A small CTC audio transcriber, trained from scratch: 5.16M parameters, width 192.
Rows from block 4 of a small CTC audio transcriber, named by matrix and row number. Rows with one number belong to one neuron. Each number is 200 + 40 x the weight over its row's rms, rounded and kept within 0 to 999. All counts start at 0.
Before each neuron's rows are labels from the 100 clips, of 14976, where the neuron reaches its highest value: "strongest on" is what is common among them; "loudest" is the band of the loudest frequency at the time of the peak. Only what is clearly more common there than usual is listed. The data: short read English sentences (LibriTTS-R).
# fc1: second MLP up (model.blocks.4.mlp.fc1.weight, 576x192), inputs 0-95
# fc2: second MLP down (model.blocks.4.mlp.fc2.weight, 192x576, transposed), outputs 0-95

strongest on: the word "be"
loudest: 250 to 500 Hz
fc1.129,200,250,280,157,242,171,200,273,195,164,196,160,241,210,124,225,209,169,203,148,151,183,160,144,213,170,208,166,187,241,218,215,228,218,195,180,258,206,262,166,175,174,178,238,174,141,212,264,241,195,200,155,161,157,227,206,156,162,264,246,223,140,281,154,166,263,118,263,206,144,129,165,231,160,176,194,169,204,227,154,213,208,161,211,230,274,158,253,276,186,151,211,211,228,156,170
fc2.129,207,198,205,144,126,182,266,190,132,193,203,204,232,188,159,170,174,232,196,216,157,206,215,223,190,250,241,252,268,176,180,196,210,210,208,191,270,114,72,173,194,215,176,103,175,210,225,159,230,179,209,221,243,216,166,257,196,184,170,165,225,190,187,128,149,108,188,251,204,210,204,241,197,216,211,226,160,239,242,175,249,228,205,104,284,178,206,248,194,191,220,182,207,233,193,195

strongest on: the word "what"
loudest: 250 to 500 Hz; 500 to 1000 Hz
fc1.185,149,169,187,146,252,256,143,195,246,238,153,215,205,202,169,118,172,158,145,207,218,181,149,151,226,174,196,229,177,214,237,225,217,195,177,213,196,195,296,226,164,185,144,188,246,215,208,249,154,203,128,114,210,110,194,185,209,269,183,185,168,238,153,158,133,174,95,200,185,298,155,161,286,212,201,187,268,282,242,237,216,194,208,262,143,123,178,221,146,205,150,233,213,265,195,177
fc2.185,197,231,155,260,318,208,228,163,160,175,259,157,238,181,228,275,197,220,201,138,171,259,188,196,166,182,210,262,216,189,201,97,254,210,242,200,258,152,203,189,268,167,218,214,233,138,142,195,226,125,198,138,215,163,209,313,234,241,198,224,237,203,226,134,155,233,200,233,139,133,208,196,150,215,250,167,178,169,168,254,183,243,134,193,197,203,150,244,237,176,194,199,206,255,188,239

strongest on: voice: male
loudest: 250 to 500 Hz
fc1.316,238,223,258,216,114,198,151,287,191,131,209,171,126,174,131,221,266,179,295,240,180,210,171,197,226,95,166,102,270,216,144,251,278,178,280,181,225,229,219,152,237,214,175,280,209,267,208,160,236,197,187,243,188,247,195,156,250,263,139,171,227,195,261,223,186,189,192,295,225,204,121,201,212,174,152,206,235,179,178,180,230,151,243,219,241,215,153,138,183,235,154,191,218,272,214,228
fc2.316,195,129,246,218,196,129,164,237,169,184,235,236,179,145,183,172,147,157,213,178,204,214,230,186,178,264,187,201,283,238,230,224,233,172,179,205,95,196,279,195,211,199,166,195,180,159,199,139,200,129,228,267,214,189,282,187,206,158,141,171,127,155,198,224,221,140,144,215,175,210,87,223,309,298,242,199,163,276,205,171,208,194,180,211,206,176,229,231,198,183,232,198,257,194,194,209

strongest on: the word "be"; the word "to"
loudest: 250 to 500 Hz
fc1.539,161,183,174,215,185,188,155,180,154,156,140,172,199,224,189,193,222,157,155,144,209,245,163,131,219,217,273,192,127,292,114,242,232,223,126,245,150,232,213,201,234,187,131,145,191,167,269,148,224,171,199,217,194,202,205,268,254,241,117,186,215,195,177,195,232,205,229,201,208,214,160,201,224,220,187,217,147,162,279,125,187,223,250,249,153,214,145,254,238,202,212,189,183,165,136,206
fc2.539,188,262,236,190,208,166,187,215,244,136,161,189,204,252,166,205,174,216,200,209,216,137,150,101,278,206,217,163,234,258,225,204,272,200,205,209,235,233,162,187,220,191,195,179,206,229,253,230,270,192,208,166,168,291,222,160,176,155,239,188,229,247,221,233,173,195,173,156,207,248,181,147,227,230,253,187,215,166,192,202,197,149,174,241,152,145,222,200,278,119,194,207,237,159,143,177

strongest on: text has "how"
loudest: 1000 to 2000 Hz
fc1.395,156,176,214,204,299,218,274,240,213,192,189,253,189,96,173,146,191,147,173,192,228,235,173,229,192,200,213,182,222,174,291,134,285,179,185,164,195,81,194,238,240,219,203,196,204,174,160,216,244,204,277,229,208,148,261,155,233,268,177,242,240,223,208,163,200,163,266,181,208,204,191,163,211,189,185,163,215,217,223,215,156,107,211,184,174,183,230,139,172,196,248,212,190,176,198,212
fc2.395,206,228,237,146,274,199,243,214,194,231,197,203,212,176,246,150,204,194,177,178,187,204,170,203,172,215,189,187,229,120,223,204,215,206,190,223,139,154,251,303,113,232,228,208,235,200,170,214,214,234,182,134,214,137,263,177,205,175,152,157,215,213,149,193,225,285,224,182,219,207,163,182,288,197,239,305,225,232,192,282,157,170,235,198,164,216,229,174,212,189,266,167,239,228,328,225

strongest on: voice: male; the word "was"
loudest: 4000 to 8000 Hz
fc1.562,175,33,189,222,142,207,262,169,180,175,217,163,203,210,168,251,224,238,253,186,153,100,273,192,197,195,245,217,159,235,255,190,193,237,194,229,239,135,233,184,189,179,225,181,205,220,216,203,103,186,233,115,143,169,170,206,236,130,124,136,225,246,132,193,248,196,224,216,212,259,216,191,212,208,232,190,202,194,173,269,199,246,146,203,222,181,207,242,240,254,188,158,218,217,242,172
fc2.562,117,99,215,152,130,242,251,117,292,176,249,180,217,143,195,192,146,230,229,221,213,156,186,237,213,133,133,278,188,275,238,150,184,227,135,160,188,182,155,182,245,205,214,144,212,221,225,177,185,205,193,161,205,211,201,223,185,206,177,138,211,158,197,151,233,190,222,173,204,246,198,282,201,155,199,139,174,269,242,220,276,214,194,202,164,233,187,206,205,237,215,152,136,211,191,199

strongest on: the word "that"
loudest: 500 to 1000 Hz
fc1.393,149,162,134,205,188,225,205,238,218,155,119,235,208,156,208,221,261,222,149,104,177,160,220,212,271,207,277,215,210,178,191,174,254,185,210,181,284,204,319,277,161,163,165,180,161,203,238,177,173,213,209,236,224,205,157,240,224,203,231,190,250,280,176,178,208,225,204,252,205,175,205,227,188,231,132,173,152,261,202,175,165,178,142,225,141,141,151,188,248,199,184,138,96,212,202,143
fc2.393,174,195,202,194,118,144,178,187,215,225,269,191,139,213,220,227,228,155,163,211,204,242,158,186,180,211,236,182,132,101,255,168,221,205,204,271,187,221,216,242,154,173,193,172,159,152,181,257,239,192,134,175,251,217,183,206,173,243,175,226,165,220,170,279,228,181,178,123,211,242,146,202,188,181,70,162,225,169,205,183,158,217,189,265,182,211,278,225,153,208,88,194,252,201,258,227

strongest on: voice: male
loudest: 250 to 500 Hz
fc1.419,228,226,198,186,198,208,179,244,300,143,205,253,180,185,184,193,207,161,248,185,167,172,158,200,194,222,243,140,145,187,257,147,184,231,179,148,201,216,201,214,153,177,157,263,151,151,196,128,191,205,128,201,236,181,186,219,228,224,170,213,164,248,196,174,231,185,215,169,227,299,171,198,207,284,253,176,172,146,242,159,170,231,223,180,185,192,253,136,210,274,207,164,194,269,188,189
fc2.419,170,96,200,186,216,253,213,248,214,200,213,147,197,153,143,120,123,176,201,165,156,144,167,216,164,184,204,287,206,85,201,280,164,182,245,245,180,141,195,302,249,226,178,236,205,212,262,207,160,189,150,199,288,194,171,200,233,127,232,169,182,174,237,165,197,193,212,184,159,252,144,171,123,209,158,216,229,224,177,138,233,246,190,207,244,210,199,194,252,188,195,216,220,177,144,220

strongest on: the word "what"; the word "it"
loudest: 250 to 500 Hz
fc1.565,211,160,210,207,194,268,236,225,181,206,264,288,193,154,258,224,273,214,177,226,211,100,137,167,179,165,208,109,158,162,216,208,226,183,223,168,143,200,264,162,164,214,194,145,182,172,154,232,183,226,143,215,183,150,199,182,157,179,203,297,154,273,224,191,180,237,226,173,198,229,187,193,217,189,195,208,182,266,145,234,182,193,230,90,228,209,207,198,156,196,200,252,268,288,233,204
fc2.565,262,208,218,171,241,299,135,262,192,171,210,180,234,186,180,266,268,233,204,226,295,199,163,99,220,225,165,237,234,189,191,174,157,210,248,160,238,190,243,179,207,207,215,167,194,193,170,133,247,212,254,141,154,164,145,231,163,259,233,159,217,227,240,183,198,183,239,144,125,259,218,198,213,213,185,119,237,211,198,230,168,183,251,173,211,210,178,195,203,226,279,165,234,226,202,263

strongest on: voice: male
loudest: 250 to 500 Hz
fc1.211,248,243,207,142,202,254,254,227,173,180,217,205,222,161,132,183,237,241,204,193,226,179,154,248,207,219,212,171,166,146,139,176,159,231,140,241,238,232,196,251,252,210,156,123,139,177,194,162,152,285,194,199,206,123,200,247,243,243,223,183,120,247,147,215,175,202,222,202,137,220,136,166,263,184,223,201,264,239,222,212,198,186,248,310,200,257,229,191,166,213,148,196,247,150,164,166
fc2.211,231,171,150,205,172,229,180,238,249,233,161,164,233,156,172,221,106,148,140,190,185,161,205,192,249,214,177,146,271,192,206,275,225,121,208,186,261,115,182,253,186,213,213,201,216,200,194,187,191,189,260,154,202,239,172,221,238,260,200,215,180,214,241,221,156,151,181,179,194,165,176,225,218,165,250,252,154,201,175,171,213,183,192,312,242,208,228,191,176,168,165,185,185,267,217,243

strongest on: the word "be"; the word "to"
loudest: 250 to 500 Hz
fc1.182,238,210,221,200,180,233,177,244,250,162,147,159,259,232,131,221,228,175,160,155,180,120,171,170,209,141,171,143,245,238,202,214,307,202,156,238,247,146,234,165,210,196,198,181,175,228,164,122,226,109,292,239,197,189,236,164,259,165,167,185,247,181,220,190,127,227,162,261,211,205,224,171,200,169,168,169,238,221,193,222,224,196,234,192,217,245,243,161,217,239,159,203,295,150,196,179
fc2.182,198,229,257,105,164,178,155,178,260,143,202,255,206,121,153,179,233,173,204,233,163,145,157,269,224,150,196,204,193,155,230,173,221,170,179,172,154,146,204,194,219,189,188,217,240,242,257,180,209,215,251,194,207,183,213,241,178,183,203,199,184,255,179,196,207,179,195,249,175,238,206,258,235,282,231,207,156,283,224,179,155,241,251,173,171,217,139,226,177,291,190,220,214,177,124,207

strongest on: the word "that"
loudest: 250 to 500 Hz
fc1.206,224,229,205,285,135,141,146,164,213,217,228,157,248,201,248,226,164,151,190,231,236,244,192,197,167,241,269,283,237,121,258,188,235,201,227,235,150,204,213,194,266,217,199,186,260,218,192,230,186,195,217,255,165,207,148,189,191,217,154,177,201,172,204,226,238,230,165,188,151,211,175,255,306,196,142,242,259,160,211,204,231,200,217,280,215,187,234,248,195,273,216,176,225,185,140,169
fc2.206,284,138,151,190,151,268,169,179,222,180,279,174,247,222,240,152,221,101,206,180,149,215,188,203,173,190,166,214,139,213,272,206,236,153,249,200,181,248,140,240,180,249,209,230,210,221,286,179,130,182,242,134,180,189,205,210,246,228,165,182,165,224,153,237,241,231,249,167,219,262,188,195,197,145,226,183,163,165,176,226,149,200,174,136,184,206,238,159,153,207,163,205,254,220,165,145

strongest on: the word "there"
loudest: 250 to 500 Hz
fc1.526,164,111,211,173,241,176,278,210,196,208,173,246,126,180,186,221,156,228,232,268,222,190,170,153,140,223,267,160,248,250,180,189,192,266,216,133,157,222,196,192,215,215,160,208,180,216,257,162,220,203,208,193,229,147,197,246,115,181,189,209,104,174,208,222,254,223,179,170,221,207,153,155,203,270,194,157,275,230,170,194,201,244,237,234,196,225,165,135,231,161,133,191,224,156,177,186
fc2.526,237,234,240,225,67,131,143,189,211,179,147,198,227,245,191,193,189,106,189,206,162,142,191,260,275,170,190,149,204,225,195,202,189,220,219,158,236,229,233,202,221,230,149,193,300,181,158,138,149,200,220,184,190,248,132,204,205,248,246,221,167,214,168,233,175,199,150,191,223,180,109,221,216,209,166,189,226,186,299,199,211,210,275,263,200,212,209,251,203,222,187,211,192,233,197,196

strongest on: voice: male
loudest: 250 to 500 Hz
fc1.169,182,206,150,184,220,165,147,228,300,209,137,187,190,160,198,152,234,252,234,228,154,219,135,227,194,128,200,255,206,159,295,240,152,224,172,203,211,221,204,224,247,182,166,198,196,179,187,221,175,252,213,209,188,204,210,212,198,223,174,165,135,213,283,270,216,237,154,243,116,209,162,201,138,277,198,182,226,149,214,178,228,214,149,151,243,251,204,198,192,197,168,191,171,206,211,246
fc2.169,211,190,203,221,115,204,171,148,164,164,238,268,252,186,222,173,215,176,252,186,240,262,242,180,174,230,166,143,252,205,155,295,193,180,204,135,204,247,171,290,177,168,162,229,184,186,212,163,244,230,167,149,249,173,225,115,198,203,134,159,261,135,252,153,145,150,129,185,220,176,232,170,173,253,168,190,243,121,198,210,180,227,117,223,206,232,181,129,237,212,227,172,132,204,172,230