From a checkpoint of a small CTC audio transcriber: activation silu, 7700 steps.
Rows from block 3 of a small CTC audio transcriber, named by matrix and row number. Rows with one number belong to one neuron. Each number is 500 + 50 x the weight over its row's rms, rounded and kept within 0 to 999. All counts start at 0. Numbers have three digits each.
After each neuron's rows are labels from the 100 clips, of 14976, where the neuron reaches its highest value: "loudest band" is the band of the loudest frequency at the time of the peak. Only what is clearly more common there than usual is listed. The data: short read English sentences (LibriTTS-R). In brackets: how many of the 100.
# fc1: first MLP up (model.blocks.3.ff1.fc1.weight, 576x192), inputs 0-95
# fc2: first MLP down (model.blocks.3.ff1.fc2.weight, 192x576, transposed), outputs 0-95

fc1.208:570525532354509544523477542518495573518504519440465498494496540477458543490500528369521577432523568490470566525516486501562497450517484459496431494498522540487447452493503591510453419585449566517457518545450450452559510589435508521572560505563556569498498507494516520505445601476484401479
fc2.208:424481532563510570495465497504487419467508498572425497487464609512476563448555502491398516499520477456559478553524467445534555486499514569465560473508472578358555460552495662592495483548514488521438406518529491385551566530549488423576476526518509408454515484477476484419506390536516539456
loudest band: 500 to 1000 Hz (53)

fc1.399:527488534527475510525545493530449562472447599417458546478424485465458479559507438410501475519505536461479517427463548536457629462554500522463523562432591437520402546552525466478431474508524553552458515457530508482523573465528436531639505484501517505489460536551502470495501501481468399536
fc2.399:521443500531536633484499532571537407440434484574361476461518416566536528535489528531538507553415541499570594454465436507452540479445549473452565528578489562484589516436470483534496465507509505461453531527529424522500455531496412451562416565529494448401514569568469398562436471431428491494
loudest band: 1000 to 2000 Hz (59)

fc1.523:497364547483551483470462509554505527479487448463447515517528484577441493435481444350498488552523497433522460470466446487601561522476489533529512441459536447463573453456536554443435533571575434479549493604596539524551581476503418499537460438508466465471496542530448483528455518554441459579
fc2.523:470572470557486503484548499469523491620439428426475492478489523450365453596510495530585523482544589465529574458460509452499472589556569557428565501376530470432450515497515509537487475443511450483395532451536534457433431560530580571487459549479518546583462397485562422510530445503506477495
loudest band: 500 to 1000 Hz (31)

fc1.174:485548542487474520459471391495514557504501383535450471505403581472571440468546466438435404473428532435382472502392591498519456477562578496585515482512510516478553546569452536507442502539465476517445518597506531413531528438458524604474486589519530611496466515524499512479505528592365473508
fc2.174:455498535482530568448606613569466529604473499508516474530564474603496582555524543529512558512463534500565529475576408517499527496469471478580463524551476517518561423440562560597547448518460491481454498399435488552371541558441425572518526582560466424404497528562535459404514550491490573536
loudest band: 250 to 500 Hz (29)

fc1.311:584623572511594502559463439563479435532512475433499578552435427529453529451505547528438575508405441428594526509471433532436518467479555504494483487451511472461510492479493488549535542470473488482501404543552476600577520434449443505539428518640508586428491502567524404437476470487546461501
fc2.311:389579485541563407505455519519443563489639543523509441434507466503497554449504533533497528417537471565560439503465557549520530448514489507516518512355583552548534573469470526525500429478535448559470512497496515500536470520470474603548541490531481541613504498417482497509538426466478460545
loudest band: 500 to 1000 Hz (36)

fc1.335:480414591480502468580585503487513466484456621498446481507442486519491422608560384460537535564512533533470466497504598420473544549476511570503528479509489415451427488521561496477406530499508478464387456514502433459550477460537493488603494516491462433447451453593479464471508550520521504533
fc2.335:483423482566513653500462560529534469457436467403466479534531489527565583450460416472480508487467454517590529430519385449489556543520490479502471527454425474503485470421599514591491538523502504527500466581603496414400611558517520540566511559456551526456482483495518499514422403549415446546
loudest band: 1000 to 2000 Hz (47); 250 to 500 Hz (27)

fc1.43:471534516532543508552467459506558481481585521569505511513442530562418477533486557469560422481423470419480513515469447528432404543439595527522404429485513503515453485496500505561525443494445554425408510506506531506554477426467442507495585528484525537501432491516527431492476497508451526503
fc2.43:491487435449506562504508544461480547569577469547425477468540574531529467552471512542483533560453563447509593520503460505521450491448534547560453446460506566415448513507576405466512443454482635477426466515464522477565524406554464486398525564605439569515429468594494456530438558450432536514
loudest band: 250 to 500 Hz (51)

fc1.432:448491500545436492406467500459462485544457540549519470464495553491522592522467510464498567466445479467478477489470559550484501498523458504437511503469480491503527456486621523576507601503527474487468463554587488504582568502479484558498532478454452525511504488514490471440516512496527507438
fc2.432:597518575462551401547455432620570621480465517554556521547504437549460403467526462535430425517409379531485424543510561533491529465470581508479508536493610488587503496553453418475493472507425522530514455503444482431465437465491587479438451489489573509557517491459587519473474641457544456531
loudest band: 500 to 1000 Hz (55)

fc1.458:489504523516450477535447557449458472564484520481492539470526570522467446511465443580485551401490586531481540490567512488471558552449465534527476428480610525479537580428529482465619582540474502517470476514471529454392385514553526505526547474493494553541513515453621485465472493539555497454
fc2.458:551497400612402516436520518493470525538509516527521495509481471626545508426514475470510556477579507527616383544509539530448492440545511535544503444487451520555497419508512424489422564436503470476483608463565568446473623540462481458491484514562477479430509538453524552445504553502475542571
loudest band: 1000 to 2000 Hz (46)

fc1.231:471494507513420527515475472500403517458425457461507464481509526508555507454471545549493535518493468430506566479513403583483503432539422484362495530601494503487524497498486490539586555534453470430489446481527497384513542548447432581513554535460487484507546486499570557546476518471538506502
fc2.231:555475494492586437425505438506464530486456516501427505459445463555484515437567492524434526477469425503461449452478445516564523477500482531586572504468553492508491489481432453463463508476459522523493476477571397573514475555533527397520426578491496550613450511595510523602543497543550451495
loudest band: 250 to 500 Hz (27)

fc1.568:539484463479468477430552549523511402540450469402667600505467465459507484495515488474450514421445555509527443525497544541453536554454506357570581517474498506514494504627495477490413421511550553556548442584440524440475485566515561482547521462469467467573506527555519446537452504461378489497
fc2.568:496506487454500536526582527555472471442595551525515477463489650464516514588459472498555527544501502445480594494531490552469518529583529546487398502440551471486434505507529561565498476521499449441561520435549451515452534428457553469407567568513580469498494539515508508490508510491570477545
loudest band: 500 to 1000 Hz (52); 250 to 500 Hz (29)

fc1.27:526582462443531428515429513494553487423473475578489537578511571520456504479397473369511532560602481426461507580461510526523589532458504487519575551535501488448483404467412521536493493536483482477533523554426537540554552530544540558449492461456418535569455529461467550574464487538581455462
fc2.27:430574466471456483454467432479506474465430412556539469481453425519514494445512465569447509505425478550541478527531648520538451393530531529380457501548544521551474435459407535472514464599495527562475473546556507528571538477495557592549533509576445461467542459552501506417452520547443447555
loudest band: 250 to 500 Hz (44)

fc1.501:465550540537463486477368510500521496487430507555612509537450552532478515511514472349440483572503429368511511526457464493549541504553437504508548451556478450391461572470571547480539553522466493499516489506458471500574503416515491518515427506414591466563489535494493568650447549515514544542
fc2.501:450486514529422506506432430389468519450412409504549587503427475518469508496516559486513546506496525453498461451523581549494469393515489494542532592473506554455482450416498413517586478554443494503523468432484580560526471450489502445424478610532496533481430446517529486402477417520508470499
loudest band: 250 to 500 Hz (46)

fc1.281:435527552525462454390449473495454528501541492460478514474516525421507548460525532405516637476540630441566553496508585520573488473499599568483495479369591504469483494510452438538515543416442527541455421606487538508477501573583489449549484490509485475570508525567518584465484609364522650490
fc2.281:624439464514437508507541502418530465436553403484514577502510404491525500482512441546467553504429533542563516523439450409470501537534414471574567520506478576408526443510476421547541590537427474530485466554441497492512455515509477493610532485534504451464540493448546526366503465569503447605
loudest band: 1000 to 2000 Hz (40)

fc1.457:531488422505572442500484532473566436521556509497503510435499540474465522527478451435502545588526485410500448522560556524549414489456474367524638473573453459412496489518425522414398561523509545506525479600484535561537498489481512431563479478556519600535511506538447515545491527433398444420
fc2.457:387564466430503462496479355527541652423503534531486551480472503529483492522541469596541531541485478527444523553467496467476549457427474485437442420498621437449566489479505468505436475545483396492587485474499492494482509560482554544556418525565491481461511478512565481432501510457458548531
loudest band: 2000 to 4000 Hz (29)

fc1.220:529502503572503478550559545410471460545491538484477499412418496481548487368562510512439545556628352484460503568465562528402491489568566559541417450508593498514513532457569468484507486442564439544555506514466447536444588498529549506465427600552481490521484510487460500494479434585542539479
fc2.220:474383535489453469498486470343528478536576512484525522496579467457453436481481456463376535570450591553547521576530476502609529458484453507482593479584508510492437526435492507505528484586522505508420577427544555462529513427508600500514513492491473561567482539437541548572469425428495506487
loudest band: 1000 to 2000 Hz (37); 2000 to 4000 Hz (33)

fc1.282:559427559535513473520523547557540433491502554463445491493436510534484366492553373425468344622487519487491470400530499526438523472509434529467521575449542462433434466615593516463521468498544541522439566531541457524490519551529515593488508517524466494387430577533482480571603517472396424535
fc2.282:537442584511475544468625547540559444514473473575482560520510430561577479490512551464494524570407484528605512480493411499525497387498558439557451545560519398440463461501462507575497517487430495579544496551529434429526530497473547425478602563467469512449517560442458484464557426539337529547
loudest band: 1000 to 2000 Hz (54)

fc1.222:585464381466561548530507568405470456473465439513410411490482482594495562511561448500370482434522495491608468472521448513478576474409449528477453434509447444490498503465590453546583535562521403512516438532480544556496474552546438492573555455466494543520503643517461629544551529512464483499
fc2.222:470530581553480469446524486578517586549586531527512517507524441480433453474412497499495326460583506471465466552566409459440471511524497531424471582453576597391504534471487465427528550522374546463556533530429505494528505456522520561430554551483473551479502427535468531606467508562548521474
loudest band: 2000 to 4000 Hz (27)

fc1.512:481495496444416501518448476493520462423467542540576461636527506488506527515556531511457448521507447491500493589465419516545462390458455494441543550484393559513487496545455548526410363541403525593626473565490411494515570584486483436463479457504453548536574489583567466539542481538440500493
fc2.512:560546406536479496490473502464489527551486396487435429467524540487544459597417520475570516545521481453594441502532505536392471519513540532547483389617564459536503504501519533515565488572487545431421543529439500482498467418457534512551471510545538524530594532477571553521408478366422486510
loudest band: 500 to 1000 Hz (38)

fc1.549:601482514481423502509459506583592450484453518380539441594364462490422510429491461559589426444488475524524511525608490529481457544544509511460607573442357507413490522540464571602598510537453532559439525538546543445492526400452586582551484492462451544517446455464503494439589506467565531516
fc2.549:500599521519400442496483573452453475505533446520530468399535586522505467483511465515498483489516413414421443530376493465544581472508407432546447521482491495563593497410521565509572506441578625521492482441550448565497582474601491388502508491486493507453512553459582489533490563556550513429
loudest band: 2000 to 4000 Hz (49)

fc1.60:520519485475541431418432451469557489525416564506509482490479464513435515538479525532412435501490433502369520554532575486515544511465515469516505506364498509517398512553507542521531468464462579432594464430588497494528507533486445439505494464452492510498524559408518567473581512452535434479
fc2.60:573466542541488628469533497500446473416544470478505405519497500535411448508491502527528552584542492579483464459534478482492470517504463400459470591517492432517504572469467433394466526484548513510484478526513509538512566514576453493407503520567556481490461537551600401552514592443570490480
loudest band: 1000 to 2000 Hz (37)

fc1.338:448477471556493548568530483510498439550546484497443490625537513492556429512492441505506446590509446553586453614607464504509482462500556525445453505600533530491410517509525413465498403498518442477507473452538461535559466535464560466482400403539433462414435456512479541493550534520540416517
fc2.338:508487494527461584548561526480385502523481526546513537501458494536582524427565542457566437482516569460380507496407421508492594495540467495577483548417452474607441493481463406480538445545573560510463509538560440479453554408485568454600528483514480515420495537424563453550544436466508515556
loudest band: 1000 to 2000 Hz (37)

fc1.533:524490419426546467511376528483514536456475510545492527513481549422594492466546546366455488674421601487452490478565627515479500447484485538508532484513487497539542483403502528513489475549496513478432532474546454454548540577438480469584474495444506505459473521410456509466542464522495577413
fc2.533:565523532508475435589436419515487472534540500452509439468483461527414480477461491615458403432478543513522452526426487535437537452417511497481529506455460461558490503646502507535483519573502489575488526532394499483498451478459469529601526468440554449439497554476517566567501539528468531434
loudest band: 500 to 1000 Hz (33)

fc1.191:477535488553547523475478487429535545605414523472531492483572563584434467432379515475580482527527497444443300559465599459553556486571523416501483489504525560489540405490574530456490517528469521521397519531584522517482484491507461531513557462440373460521476494514530457531527517489397623579
fc2.191:535611547570486553534544557544502534533493557446547478431463620507529493525444500451455505517592544486448473554486540512549484424489584495598573475497501498507478471603561399469557481428526564537561480432509551578486449464570553552520484483471396483532441519475464557451467561394608557566
loudest band: 1000 to 2000 Hz (48)

fc1.91:424608501554611531610545513455580528481466376624519540545483617547410460528440548530521470471507547505540503466459508521448525523527499563428507537513571561448530550488439469473474587458523477550525528549522410488465463414482470456510504461547505520433477472530461530413521462497447509467
fc2.91:497441476482533532399542505566487448485474522418477518431477442473563501521579423521432482432549522542472479483445440547472605459488477455558603423479544472445501505462445522543406497471557491450474568518522476474475445600546375529519533515451502450500541527492568464534445455510404467497
loudest band: 250 to 500 Hz (35)

fc1.42:460448556468371438492587573478461511626464529414515392486477523387570493494475531533483490442529506482478582495540514552463405555583484476576468428569566605484566533550400488478392505527504555560381464446490525538447542459486536495447466573511555484471506553547497561518513403529529505511
fc2.42:479512511456547497461502386494609497472538535469483533458478474605484522519565469509550517549574527493560450502475522509459545401500494432432485522431515528530482440498425466474513521507438419512526498550568402463425504462486507492598547479478566418402555455494499479524430581529439469472
loudest band: 250 to 500 Hz (44)

fc1.23:511497503565535436509499496422523495539542498469434530606472518485597537397526581446549519604507423481520422548495529610525502603474444499485590512483483472455638545428530510496463528522412479446457510542492488472454530427433483527537547533465459515495534480441483590535539453480560528444
fc2.23:409514457392473486468499480415467499477456480493499531480525584437470527479425554562438530475465590518540474464523492584554567355528525496559514514560418478506543435567645464466496467575523481599580521436541561442586587499545451455522501528550494416583482538543477495560564405464504510497
loudest band: 2000 to 4000 Hz (38); 4000 to 8000 Hz (33)